A small image classifier, trained from scratch: 6100 steps, 194171 training examples.
Rows from block 4, named by matrix and row number. Rows with one number belong to one neuron. Each number is 500 + 40 x the weight over the matrix's rms, rounded and kept within 0 to 999. All counts start at 0. Numbers have three digits each.
# fc1: MLP up (model.blocks.4.mlp.fc1.weight, 384x96), inputs 0-95
# fc2: MLP down (model.blocks.4.mlp.fc2.weight, 96x384, transposed), outputs 0-95
fc1.8:512511514492436528479521501539448481559518449520515504440429480482537519525467479465484440468529522483503517477462527504491531480497478471507459501488510535587542561486543528530532527438438564493499538538450541579471441502489500438463480490540569522503530524486485498469471495486483579460
fc1.9:538498552424472517465525524426510434520479527453462467498469519545527531550467554517532520515454425521551551478505554522501482513553534548357507491489520504534543519508413470622446531487565478492521506410508493497535504483522450477427502488426516460501541482526498531483497474544533527458
fc1.10:523473526575509519530494517508429523558455457522536490535448485486505431497428474475520502436538499480509515500532470519521489505490523465470488503523456513537497517473524474477469534495464524439482514517533467553450502605532482490443433523497521501505498503515551464588546517425521562486
fc1.11:521446494556527452422602508511445561511488460526539587496514469505525475538507460516476560525464443538459496500443485418502493502474511508500614486464494527535472545508474562479529371485587513542484497533510471559495469516543560486466437565464545497479528488460478533451464454452457528513
fc1.12:493557602498536498471506398423490476503507527542436440475476580545558474508516590445531593488438504477497525514500486527521521503464465534465470486492461523481483527474516533585475483458494498517508503563545509528476487442523571482471453485479465510512547582534513350500427469471483508524
fc1.13:490457495460497475500500583494436498452520552522503511590506563491451560516552491503533498448503483498494475482518456458428557506504507486506525517557396502498521472496489455508523467454561510490446509539479459471502502480547418477492499511490552512507489510504561507461498513529534454510
fc1.15:460508472486505535481479609581501493474477499518477473496506525526496503504530509465465432455464534485524488509433529451479477473561505517477503570543511514443532483480507531553547480479486513472505527596498475510521548467534537481500417462569470504514435540503511473513517488519515388466
fc1.16:543549540468492465495468515492533471502483566443440495483495569525513441553403522523497536491438557478535514502575446502422495556494474458511502492504455430551404442534532480509589462495481521496470436511492508538533497463516494407464515417525499588590524506519502520548492497575482480499
fc1.17:421476461471443476574520521510489496504591553562459523505480479483465586495552537517473528447528534518544469515500496458488466509532477467460476492559439460534518618523557508490501443527500545504512507478494486578523465532447507436437562452487510435517450519460469501545504437457518529502
fc1.18:507457438450581546444539492485462512491501489475482440508521494484514583478474507487356509600511539445452564484507507496438577467568499471526436514488511536537438434529473572446463580533544497461503449566491480490536443531533516486532474549506581519510502490436581466501611449437520509540
fc1.20:493520509438505562542459502540482487466476536539507446446518475559520525460573510552562548548510546512493498564578556512499513450517590430532511523507491480500494428499509421456535514495531503473410474511517572507495427423499376451515525478525508459467525501465491460436526471492539493522
fc1.21:486527471438526509539518429536456481524473427459536486432512539477438464508549499454451580524533523489453534444577553395515561523541475565468392456488503547483525531574494511470467482492517511547518447439527539544442513503484623421503482523475504487552484430524508476472520524535483473579
fc1.22:506540509461504421518524518476480491571511564511471485524474478450530552516545520508457544542467548497462489423474540462468551468453446506489458514536535563520457542557464509490516516442538506492494495535556442459522480467463487513525467481496507539487536502493431486551499564545462465481
fc1.23:535519500466460480451532517542468499504483563474462501468508489618475524576493466476474540502492512460542498546511427520492534494524555435543467489449489484497473482541465509520511533531526521500578467551572514519430504454637489632498404495464506464456457496425482441417515551504459532529
fc1.24:462535456483529513421504484448452463501501489449503482521476544509528514411532462505491538488462428446519460461598507543563505498561492429452497514492438542547408460438548571474626542559566541480484366524483497520514462528486502504543396566560453540519499425506552530506606496468562504518
fc1.25:536531493513497500505613512459506500501443483512548532528524522437505479508508493584522519567539540495535466509499450463453490461508430505459474508483553553475429532459405509490474463520484485462516469459511558542532428507500506468494499574511506452467598433477578533514552467502485421478
fc1.26:501483544490447469452549441499520479538507442482514479452486443557554436471493539522554464391508509491519489517489513528547519488576464472472495548509446562495473557492530483567562447471513523541480545576493488527512519481500554507454473467528501519460519535504433486481513500484542443469
fc1.27:552513522465473440459528555540504487548455447556490572507431544402525562539483468559434493550485552485504512533513484497469527579543501479502486533523469426556500571520502544455478511551484506499531456468503464474451547468506486521477449458448540464535495492602499489550404507398467455512
fc1.28:475531472516509486557473470486563438434506506478363525464511456533520532473609399459533533490501446569477551506520532513461496445501394518489488412539498493540556579482491430541547480497490483507456499497521514520516538571541483459511551580544398546406499507470534520539535459499459531526
fc1.29:471544492548497517526531540551532489534484540430515498519512461472483453510541525502498501457459479540584485535454518547510518504525481515442462524457452468478493522518523408470485562496516488517555505473495489457519522504474521511493512522506487488474460503536520528483469503433454419547
fc1.30:507440503488506460421540535520491540570480502506572575508444444468432533571477485546468544466469484529470503494488520473472586481483522551467570554529529541509543482444492540492522504538546462502451482494447479486485514504468473495489581515430455541443519575530566514500482507391480472427
fc1.31:439508500537498497457465548476530428544447456418480521469504549479457479486501479422493477617480524518464528461499612446478553494517528528471485493463494549442503509480527509467501450486532603515453526568428503519484487485548546514459563516511505514397501512543542514503542510471492479559
fc1.32:495537477479544525461565453492437500522509496471509460566461526551466474517476510609477509532539509475488461465515511487535529493511476471455470486495480496551485460492423568496518574564493513429440446513516487521527498489500533460380488520455520568550435437495506571518616452515488500510
fc1.33:533419542410554511483576464454451526512454546528521545451490461546510473486461511529500509502561553471513463449471480588487568516525521544506504520504520463545440495501469498498544515528497444528560491419453450583429485456541563491514513535447514527530490492478535472429432436431508494567
fc1.34:480505449493410477550558452461536456529474507443483463459524530482469530548515439511540529554475510502614492491507450488490461501509488532508491543572468494483493487401424554503503547433612464502549431464548506519463531491561561446432570457441500483523512496534523480493546549576473456565
fc1.35:534500482429544529492523533501510471443514463547529497442591550541520475565442468479492554462556553535574504454490488501484466477470538474395501475516512509451407513408516513525561520456474486510486519479496492521529499472494386501524510508521517565497580483440492545497458524456480504520
fc1.36:520477558463487498553557521429535476529424428478557465506535454444539490536462503477483524574489519457525451511506409534533493509398489523507472457471494510562503496487512498500494631454548474506517494522513478569496480542414407542507539598458522482477459481496475501459508518514522539516
fc1.37:510501483575513500509486495561537582551420521474455559523449513478535526502451456483493467505453397475596582469471521509543500474562454530482461507556496489483514456508494486583438508481495480443500486475487445479570548541509517543491510490514458421498495507571496482477539505395514514528
fc1.38:546521448446542557496535509416541547580493489534496451515481473500519495449446538560515502443479479486591498523522453476482477475491500498460483511469555535468487463553551538494523538500525448476542490531501468570460452413419522517484510531434538532525493505537496474422520557504506477507
fc1.39:559495546579454468457503464525511431511491536485533482475488481501487534501520566472525494562500507483575467525525541412426532399496490511526491491524558478513430515459503546447473469535473516534529472494496480547501532474538398551388432502496514398495550474520496608443467503531525568518
fc1.40:546515468471535499456456565554479497465556540540520521518519490554493437510515489535465528488487474473516464583483498478447551534542569458501505472458474509428523497553514377492515495501470539550545442485515545489499540503482439479528504583625500497457486464393484398502525540471450521507
fc1.41:522547444530469499495532499474446429455471415507488467463517533477517529526586508526508555517462537518453503486476524478481529447587525476515540544478469428551423518479619458499471512498434451558474527498487548550491537607456452490497461578459510514581456502453514476515510517510506423563
fc1.42:446498535513490391513512564434532458490511482574421454545502485483591523466476512580512475508519461501439538504521549499505478537455440459421460499562483488498520479461462467545572492449486536484436485535468519412466525553509517566472504531550468513452505495494520491532573532514496557548
fc2.8:536468459493522480480525540456499539477484503526417495565522572523493497539518525508504477482494474503568538539473641433558463490446426454485508424548490553525556516465558486536525500506511494522455514514421469496501492510502445504425450476487538534497464463467550503442488527539580555473
fc2.9:465451522468512496450573497518499566451498484499525495491506473522490496509488477428501497491497539534506525488513534478516508466492538471520486444471503519483482534469521509473509518518538532452444485561516481492470505548592489467520534564532513499417508403508464498492473444516586467495
fc2.10:556431468500523487495577528491518466439490483522462490510542550479542562520548495531450406453470484528439483479462460450474467496517469460536543431549550447502461444515482517571523515520495480516480472575450523503449490495485538438426525529541507511528441491441526460521426518565517521554
fc2.11:531436490485489549443414512387486512461513476572572497518585473451620456519529570611557467497482527425498519501514616537484482501544489563526468503465412587604547575478508644541420546458442491537451534492395415478460503596438495505410527536471526466503433515423522445480580517533491529473
fc2.12:493523492542570500447516559507565483475445485418543460509548481479492477479472537520472465460569467561439449428544553534454495533452524521462516605491508519451472572463542517487535507561450491430507494477442503552430464421553442529518557518484468503512499628512572533503521484516473528478
fc2.13:533476480463495604546505499515514483507443501505484478519499483510502479519476487463497514475577460513566512547498478504517472462567471530454547513500454460503411549576546493505487537504563519490471537536461464434519477573438569499479459515462523512477557526505520536500458558475480560488
fc2.15:476559426456498395499533492483528533538522470582533500551523538502481543564483406469491535450493472472540493522499607564486574525568472530580518449498561414491506534607498521435461489498481483502546543522448497554502476546400552497440390542540475480492547499460527530495583510421523496384
fc2.16:476439467450380507522498475509386554500522429520518652529516551469546535476453452529503533448461498497454473546491463449565457470479491554520461500498409595526549492542478551533491478511488492495567539523531504446448396489527520499578495588558548530506455536493455515424337469469489583420
fc2.17:541516540511526537498541498587532505552453477507472524408570501507535546493489446459446479543457538505509485460485492450532522491505493476472450534466544487469447481485458488507493486505506469537540403456558460533515471535443486541450454429476536492507451490501587525517500457509477516513
fc2.18:526473512533483520513567484511503470473506482490478444497462513509505486442518443470531500505569507490528534464592527487554445480520478435446423544482509487533528492488440508498549484558552498474467505534518420501543492542537551531530436451538479532493521508559546501544555438532477533554
fc2.20:450443497594441498543481461432454503503471530569473493527572493535532581519544482460505556571522508485591520422494417444480458534481474465447560470463465483463488507476545508443503550422396445470521467583532505465520505440511586470406577505471568564538525585491505491445386509511504523463
fc2.21:436440431546495361507391461334516517498477490600443539500499516465625544527498497504521427540440487552508498482427521658453465438483507514492596511547548557480473381413477527507479551556475529469543541421538538566407499569615422552525467493466552457451457435483596544622474514465525436524
fc2.22:472454532570452536513458530455547491441451479462517519404537469495509477501423508495510513448471546488504545474535513479514480541517536520476495559494504490516496473466436501524461407565511532507544485452506428463494473500473524525504555481509510491538482519506487513530492502432484518515
fc2.23:516514519533481454565477524441467516429491522528510485505576497559535553441524503472490605586511547503473500537550530467475488436429465522438524557488503491565461497524477495503493499498566412495491469526459511502515518492415406500522501514496499522430486484494484472522510486545557477510
fc2.24:530510487470501481444530542482421487548451549414481477545461469489484476464514421556443567550591473454572539534575458447519503521535529406561468505519501427562530538545453499504543529515620479431449445543516495546554455529501560557454365468498429523496481440495557543507520490477513554574
fc2.25:477446535573523481410517504492518445545550482582562417470520497546501483515451453478470478502409568504548537533515536543537508450530471489595478506421454475547457512528493573544428524461476507482548535443454499475552478497482514497476528485506461453447526482540436520512550498470550499502
fc2.26:497475553536473495491511552504522436508472465535528514473455536482552471497524529528518511471527504527574453535512524517503464479530465457473473436503470513487570503513494457499555467483511557535520460471463503502417490505509497496468542440507544511507463469476538539474468477571510492479
fc2.27:465498447501404525486455523510511519531539566487516508484516464527477537513509497568566498542595612579484485546542564511433483561528512497463471430519566487417505499499427540471430431467512570481525530488473428484487575502544486419458431480488439526423530493487474465523548580608500448485
fc2.28:479447526564501462340508490476489510509530536519452503549486505534518512499480511450478431451444494446549476543553451586472422545491506438635524521569516510501482516660484503499452508461495462528504427505465486451435550389582475437480548509470514538551455562457536525479565539498506519547
fc2.29:494522515444555434552500502486493554469439419505560483506399518497478495557573572543531500571483519551483514493541499473468500509513536530508500565464482464428518491459457432500533460514511545467509481566480518598510477435422485506415508485411490523576481505492496547458555469512444474493
fc2.30:449502563472521506491447526478490446513582458549555536577502570496550501522456526522549555563447480431506561470555514493520536560452409510533481511434473468505505565540574526516508520467469557538562459521436480524556533548572507460543475505541495444512501462545471406555508445560339489458
fc2.31:499409495458458492446536478437533513388511481579502524568477506501538566516513462498493502466495432481574490431516445549481499484602476484502595537457563479543510502508430528483480472436516537622491542477471493519486503551527541488449562524430451534455532522480510530472495444549559514470
fc2.32:485529517530507501545558490496445519507467463495538446465496458509492520507417519480497521529578489506533488446568470521532495541550483483510476514562481405540557495537428524473502537564545492382403487517474403473526424484557560510441463496493487520453516562456559506520530443471505497512
fc2.33:441392488493492509464485525492402533516498532496446532494560459463534512473534533512555557407497487560509570479558550501525554564493472533482488517488508528503589507509497472510414462466494477537573361510457578557536477486529541459468469502530503486402426424523442492577497501525526506523
fc2.34:483494538529523530510527511503480486497503433499553546453522545505495537426469517456436410503569603495495456478472472490462482420486450557475543430468532492534479514535438555513440461585466508428490501575477517423413457471540577392469560527511464498519519500518442541498495502492542471498
fc2.35:426467475494502494438505511502466504528486492473474524515440510530525523494493505645504541503501520528488544513492523438555504487499493491452489502484536495541543452505474535524540508480464519539506537491490479399529552448489545469484537472519472483415441534480492545494506523475500472482
fc2.36:546471490475492556528568528527455454473517575464433533528534511555437495505470458578484528457482462503493503537484531495448465430510492577438474520508518469388525559528469554471418564540443519565542546512472458419533538418468564514534455527527528501495502557593505422488446504504457513468
fc2.37:461552555467538489457475435475545474497551433545484504462487422463501537505621560435511491471457482545452500539467462545469549464425450414521497528494507508518471422487508450536491419517516553469516514527577497573464520502485537529458511500568558589518490506528537566540459445490495484512
fc2.38:428465473499512460518492464483537516469442581451424520550516507515475518529476524524497442462486482499554477474470492557508512464501502440519514552542466455482438526533512477506493506503528506525480518424489493415455567515491395461517521563521548558532523528495530499509583484543487531541
fc2.39:444503560514508476558523546502513525510519486487575458490556485369521474578533516496512504499498517466490468414466435506477524485537461513525475509450536535553504515443533574550523455432488517514506512462499468547490449517534502433529530467492492525525530503563531531485481513496498537465
fc2.40:474531490523462467577515572499392558490480548475604525429564518550528514608462471480451549562650493498477468398481476478511437481470534507447538509539506461537491508422498535555470518509508463520432520541540437487601528485416429427375502491442499473512501556410475512559471486566612395545
fc2.41:492464538528546496463519581532606390505461407442463464507438525486535512523528551490351509493514568493517530508474465477463477568591556550514503482519525458503518481478498520523609467513468370548465469461499414525546478562515547465539464575542417468449374428518525498482514530462470463604
fc2.42:501510494570525500451502492495505471500495544442533508452426526495518481504520515463492506510484481445537463513530443495507459499514496485498536513492536507593487510574494483486477486510479495514511506506476552462503435436516517478449495509495539465594472545524511492495508544492520476532