A small image classifier, trained from scratch: 40-pixel images, norm layernorm.
Rows from block 4, named by matrix and row number. Rows with one number belong to one attention dimension. Each number is 128 + 32 x the weight over its row's rms, rounded and kept within 0 to 255. All counts start at 0. Numbers have three digits each. After the name is the row's rms in percent of the matrix's.
# q: window attention query (model.blocks.4.attn.q.weight, 96x96), inputs 0-95
# k: window attention key (model.blocks.4.attn.k.weight, 96x96), inputs 0-95
q.35 101:113174146106156098171126177139150112132118110116149154059155093064191112104145139142085144092164113125146167157182207155127083137104103107140123134122123152115091117146146129090177084134079083154099107186157128092127111120162160071151108168124076117096150121186068107138107140169166110068
k.35 097:127102155148130163057100124130143143190047097157116136163133109150081176111129123157162198135154156094117117168100117121079081117131108128133143073108101055114133135070115159166092115147154147128126108093113134116145129131081135136095134144146192159090132194192183143077117148072154127167
q.36 089:095160085102159101138163127141121165134184064123114151123179105224115076103092108119149111110146108166107143119118134165128109126135086195177138207154137154160141093065132156155124068115127138111093068111054138167094132130096090082116124126161145161169150119127142114149124102144187132100
k.36 107:105109125143085161140110098165158137111150154170138147096147118131110150149179112106187131188148080136121148115163109139110120128089145098121053192063131183144116166111100103164119112134153078084153188138098157122139118115137093149132176148190105079160115143117036110060093166120076143129
q.37 104:106124048156119134164115123149139138074185158083136104166149151121111104166157158093100118136100186119167084108183139035067088163155174146126120122149089193212163115087109089108153093105104146108094148131142153170144110112141124083157122125116100131117091180150160138142119105134114102164
k.37 101:163139179104126145117139076080075126128106130120128115149083114152178111081154172152152134132138126143154126127070187148165162040155184108186166182121142094025085167158149133128109170123134152115111141084152092139129194129138116119078142147086086110075111140123121131132139080129131115111
q.38 094:141108144114140139114175101079114154115150145148139121121115094118125082099089121101155163166143104153109133138100127103211129052138124099141102125140143102051092159081152138101169188152244114182153074077167169096113150105120110166104131138184156118126134160122149069125112149139090127154
k.38 093:102145189120144094128144146132224125157108135110105129138121131058044117147184102196087106142162132124175168132159132101160144130051078162114064097091102161168169129116150103087156143104119106138124102163186106119124079152089112168112127147112121174124098149128112095138123084113171138138
q.39 108:154108133077082118123170129177160096148143132106145154129129119123104129123051130042112123145127099081163112089143116139132143080176078106079155133182116097180130075191126156080202098146171141095137195149191128146128100081074181119121166147154162104141152135121111130123136114132146123093
k.39 101:159118064169092095088135104117118129168137187084157163142130188120141148084088134094132103119111143177114074123138164082127045164159164119162127151112147206097111102091112110170086153183105090103085100160152155168138063093149123134163093133111148136138177084118131091127149169115141158143
q.40 089:089076157175140130135127139098095044119107127147126146120118098079118161106117128149160131082144137120140140126153108136172137139224119108120177120040160100177107163223171154134145167139071158118130084139081163126107144052127127149156127157121105064148167110114143122092140120126137136093
k.40 083:166156133064115142118145103141084106108081153172159176093075081140157130103136116136089107104179113124097096159111206134116114182044117164145150119186108104108130122149124102120137028142165205119115118161115150077139143163116130147143114116115190097193140104107126138102138129152150131098
q.41 106:093166111128094115096120149082177164105139144087086088142145114166157165135173108142139044140167162135082142143053132152131149178081169150122162118135169071037092107159166133142080138130187133127156144127168109110131095155135120152171156090133120174085116121065103161142095127135118091143
k.41 102:121128110164176185123080153155094133096174111101058104128111108162099157166092168103144109158114090123157143082144141120130154087153154144091132139159149124200157138102120073081164169113090160155168125126062187088092146128142080124131102139121142194095158113093145104177106070134124127060
q.42 106:144160127112112136074099125105133147141078128157104053098120213106147126132129131168119124133109131140148131132118112174077133101169147163148138140174105143058124150088095067115082162117084138085137128147131103125148112143220141197096112096136122140083181113145071157155128158172061167166
k.42 096:088069129111179094127182130126117190144115116093131115119164091140151085171097163095148140112139096075116135097190084113144174121183082105111143098109119095127129112126077178129204103121178149200106116098119130120207108158160174104168131105100099102121083143128176148137084132110177124129
q.43 097:106109118144136113129159096140059186131117130125142090143155094107095144179141176149139181107142036113106109078136110136145241176100134083094130117105099126160170124201115126139133139099102187146134183096137131150150107169086109160107142091094158181124120094091149134141090155101113114097
k.43 113:120127089205077137152089113175088127140110083115141096105121117213143151163122090169130091125090179109144135136160147099131181160125142176129105152115103175163083166095103161075091141098095041050088115137142121140098138181114149116148089157152108145115146128136105165166095150153161099128
q.44 090:034085147167119167151105139124178174113124099139109177186105173107102171107160103138222111120113139133116174133090191118100167106127087128132044147125139152104110144127128166129092144124089144119085128157122185137113126128131047144102097170097144155175115132071114118142090103118131145121
k.44 092:128100127103119103146160103104125112089196155151120069094153156098142120103157104120107123129143108128118089172145060152109083099105140133105129115188101122148143108190096110112129144152148099131075195170140094154201103133039114097167206059171106147168110123144147168130144176149099140126
q.45 086:132127143143163081071066118120122063125103105088080172125165101201136107132057138144142119146131166161133100127101131109068102158141145112146141112120134122099145151138112122121094120157163108143105214086109087171144202209171113175167130137110121086106094155135177144096106163116127177104
k.45 094:155162156137137121132135149134136120134163124151113093175182156110153128081067183106122145124114136136111136122088106128203103103150141094063090068128160097102104083148143103102148119127148161163129113084103149139133161145100148096134090044078216102093115088148173147156154129107113150223
q.46 109:114099161093159132117139087152116123152106139127182104133041141102133144130165138172091158145082142112143132147117086118172140161122131148132117147155072111148144091093104074160108106169126118150191070097147114170179146150128111134063110166105138150120075175144114078164199145028112137159
k.46 110:100114129088148076119124117168100141108091096166139180128135155107099097168122168154082181043148203102136141096139085130135143127138126122134095147118148134158166155182118164097109154145129100081158093119165096132083114104159186095127123185076125117117084139168083141163075137221104134126
q.47 098:207188129124153144151148119107107143137123159145119159123124127138156158118151152120129130157133087139152144143122076153147132145041125126181089077104121117134106153100080141202076162117099137119102132108164023055165167102107139123151092060131126128161089050126157163163130133150129117133
k.47 084:094172137124143104126121134142126094088137061085108087134148092125131150184108177072192111154062096157150138109055113145097153208151121111150130132104081115107119146133156114118134119094096162168128122118079180147158117125206172163125121138217100172086147092134121120139122131160111116084
q.48 115:114106162125083200133075157135085119114080155144174134146169096100134165181096148149111090141041086147098125129078151166149138177097072167102124114124148136110089115181145189119147145092070155124110083149132124115154165104129091109143156122161048110135156129157161113159168132093177126098
k.48 097:110140077103102186146161097127136144136122146096129144140143107057121138122173076090119153152155095155131079091160093100151139156109081098151137134133159143219159091149172166146106186105136102141156171115072130142100162117097094126119088073079194162099129160139143148123139176100136107044
q.49 082:126123119145080089166143113129148112117154176091120174167133111154093090119157176145102100160101150097146123123124164081152175164246172083145116114075161123113087086183115121116135141123090134130138031161074107122170116134163116120160087124165100153147085107120143117109147115100121086182
k.49 098:078140113075133153129114128128093096177098134080141173162142150119094156107083125078100082128126111093136156146114141162127121139128069154119149139136106106225131104138084129143087118139195152136116158158126096124079105143135119147113138166117067088151210155196097145153152150047122187155
q.50 093:106145085133121204123145129135164124129077164082114131099151171172221132082126129132112125074118181142115136119201167095133143101176080066151100115101096136209168111111136101111091137138150091096105130131146095161083124132128160079098135144114126094071114144128168158148130179142164094096
k.50 093:114129132142089141103089126092122116123108108142137096145180146138088161146119119112164055152132162171178108151092133130107112072108118098130173071145111068123072092123068127065156096080147141091112137134138137135198162162151153130132185113189096082163150136191121154071164171125156175151
q.51 103:138087158128131105143134096110141162170199159118127122137141136118082066140104080090096170202155091118110136168128087169148072148117148104126189113157150115101125145103148168104114093149114105125151153109082124040123065141073114133178164163101153180143146146105120128112146076194083150155
k.51 114:198092095147192129086099115125186109146106134186183137133054086127103104076139123128134188093111171129106133200051079111143114114142133159140121143085130176135121165136154155172144123166131123179100096089125148106087116115130118192142091147149101121089146112089119123132126103073141116186
q.52 099:101145118108117131119094161117119154058144156169180119175164085175130090077140118123117111137113115165094118173169105164122148145109160133094146035195132071120172126123110134127102155102171125187148111090153156119137130175136073112122140091103140054050152177135125149100088099114165158141
k.52 117:194181149150163134097104059094131137143109134129204055116181120152153121128120118172150126097141169124070078111134111103116122058200164161122135148185143087113158076125143142096169152121091116151131053148127131105141106075093120119147123145162174157124096096095126098117124166153144083144
q.53 095:112177114170128138136119158173127120110105084107057164108071184162111159185131121136099110138124107084135124116194185144115140128087157101120134088122096094147135099132114131070156143117147134091147151132162122125161094189152123105098171174160082198149108099136106205101087086052160120121
k.53 093:140116094173121098131127121158152135111181125156118164141101129150113146130138149148115050132110165138164055131113120119176069156156136104101077085132105132091133166140131099131191152125103066142107187081165108105190136186038138054150109101128082088154107141126181173145100127130138148128
q.54 104:123147101195110088101206122143114087165178123179114118073123147133071176101058137108202121113161104147062123112173091083134114136125120145120144158126155108089101154162132086118171153099122088132181159147107132067113126123182128166124136135163140113082062131125129108148150133130098191159
k.54 095:076147172155113072126136103136139105112190118112083140138153122153130179087131115112230162098088163131107153205148110111156166099180121086124091092112102187113145100173112128151118092117090111108127106139102163074140097114141104180072137108158150104135116161118172061140083133159172161122
q.55 091:157157148101113174110071156108112128145126112168121120060109102090131117094123178125132121099191125079203141130170132130137147096081141145102087188162115140146162125093104099133131100163156136128035128119148154151103208125125207193112167113082151141131148119099124092100132062135145101129
k.55 088:128097162087132144138137073167078144092130151176103097095137145093110096179121175107090127173125095090151128073149198145099141199122134169210147120130152056119142140088139121143113104068158143071133139122159156129104145155136166086109144129126158168126126132093084078139182099169091152086
q.56 094:120090170146188073094132092078132159140115055114102137138099122116110149119176072119186125113153203115149146118135122180126115072154146106143160105158110098152161128047129195111140089146148123171126122113104193176125100158145059137124138088133112153169130053126111142121154157090107139146
k.56 092:098131206178139119172158145191067103125133176103158191095089108105106127127107148188117163103103147104140179096204105151126141162085135126083115130111057152124104115150096116069126103097120183155123106104128116127145120183152115100138104163178122090087099131159107119138103070149178101130
q.57 090:129120118081162162086147141106139135164119103202066146154153111119162160114209195146110169109162105163108132109129100088085093111146128140134179183108082154129132135098146089160142116216145132121087170057113108149079164108093121082128132107172142148115103070128128097080114132158149095133
k.57 102:142185158141154131107161157133080116088082073170101149079121168095151107108121112106067158136182145120125153116157150143126125138082127082143110102160097180159124127131095166199110088103143200102183087128116151155121147156134081063168089131157181102160113148106076120125114119185076096138
q.58 105:117109172129096120104136109123142104167125081112160142121108080129142160154124062094150125178149185141164105134071111134140186102146161176145056190112152145121112122145186126170118112050093164138175149155084079090120101085123166141121047115091084157187122132124134122172144088133145128140
k.58 108:103080105144112153140133136110142115164162135114095186145146136145167101132122131136122161214130081074149170129187099096120084132100162173130141165080134125118137162149173142115071124173147122141117171104128106133111125048124137170147134087063100171140068084137113169101171144125078041135
q.59 096:125091088127188118179094169126133108093103108084171102076153123088172119132117122156154135147151135130160160188057097129167101133108089097087128135124117140118158118094102148179161125128061119115150102209154126123080139137056157133122082097126204103185161150158163114125105131184108133096
k.59 095:122183112117125161138081150139184173209147108114087112134098142120104115133134144167182121153098082098121155129055143105117096129163126157119170087125159092071113148079143091093120170135073104117147120153134139168119170136140149194113148171105113198116167096100174120093127127051073098124
q.60 093:141129074123084083157195083159117115117110160129087121164135131093176113168130169121103145120154169160175131111114131137140091104058056144120135134083126142135153132091066141139090128189178175099103164133154121142189168104139160107097138147103089059158105128169072099121152196109111109142
k.60 089:107058137131069075118140156122136166184112131122144144109120079142163105154142125145152118091204129155102124056138173183122170131144082118091101090093134153131178143084170108187132147139128087160158134204133097189150164122106162085107131109139117079143162144094136098105078085136111149085
q.61 098:163133075113149162161167151101150132178166110151145062117129152079134075127129123155148162097106091075143114080127159133070123136200156115151113085093120148103036109152139109150125147100170140135129070125137196185136107135146107170144107130125194110065134148098156144108084156148099160090
k.61 104:147154134072096117206177141059130152068134131169100106161117087161117135097164165121134061082117132092148128194071113139076182133106147102125146179141170120078074117070132087108103150184143133122098130122085126141123132102157122067193161102120130144128146161136134158153127171148135148107
q.62 091:111189135062155115114035089157132162127133150110170116201097168156097113178169107130051167086105124144112115114077129124117090135126087147137122156187108167100135138138129095128057157159134132126144153080163095161138161110121136094146122157122167189109178161083093154129135103115154094100
k.62 087:159105125117134128100151179130124112105101129122120081136133155091152118194068167085049223140140083143113097119078177132134098127078164123139115164090129124107134173142129106146186158151121145080121172164189132122101069148162152119060120143090137166089115090100156131107086122187137137135
q.63 094:161107209168133077128157116147103124048116154090127154115103129169088145063104132130161092127081098117078130116112131087105173158110158155176115144125173134164116197182131094109154104100110109123099173142135120135131083094140123168122115136129126083143128151162096113198113209167061137122
k.63 098:089110083101146101107077154171135132046150104057114082106128155167164136157141067143122098118102094231117147089180133130159177129124134125133119168177134136117118134177089142082116079125129120118140108102141119111149110118145116192120157151085126122149100109172102134198164079128160173168
q.64 094:153112144106105096112145074126072107140152155152153177156081082129190110055106152097064112113154111092127133092156159076151146102144152176144141175125158145125150142109139174123067111135156160146095109126184128116115159132117064174116168111089190178064165107125121158138140171081121074132
k.64 089:123063143154151132105123089072121103169144112143096116137067132128103152083124164150119097093091097126157101113111125056175169134145087091168154154153123122147112178133148164155135094173127121162150169147194151103068127178121074135143092175109150162033165155101136136172130141143080102092
q.65 104:115137102159088128161106099184169141115091104134100089155102130137110108131133107123163150181063145141157150139108096165148068120089112134127148113152111166152143111126138156113221087199068183161136138070156069154125148147084132124110104146177149189107063081076102165154135101124103122123
k.65 098:107167131089146150096189186128170133135108075111106137146137114142125135128075098199048142122163081093069120102139206110081115110109132099144126091145087120140092119124155131149117207146129158055126121194145140096126152146139116156134141129141121155110118121105197160156083182088126082143
q.66 106:110080171119134114132156072124115120126170124127127101174169109125112138161144142137118191085132111135085152097136108123166157081140155102052121125184198105161155142152148094134052157089131178159170096075125163119083142109142179141141137108176149100093120081039163077152149109147119132111
k.66 103:158121124081154151152128139121197152220111092114153100077174161103151141133103131150115129186145087160171115135116127069110084127154131119144146197076110083088126162075108154137141091112094166176140101088140134169083152128151127127066142117134187128103141124117152083120173053131084101125
q.67 105:156179102126169137097126151153107146139161068112150141117113085103115093097116191090181112124094185178076113101107092116145148198150119148099158120135111126134093118144100171045103134085101113081117140169164147076141110146132137141154143169086089118123102097150118219131150118149203146094
k.67 105:112102132087116086101069110141124145084135180127123198138118133118209162149166066146082099128138164163172163148144101127139144104143077068152081112150103159114144083168169070097101104130076094149114138091080117124161128126132177131178106127126127119114141143175150103124101211163159098161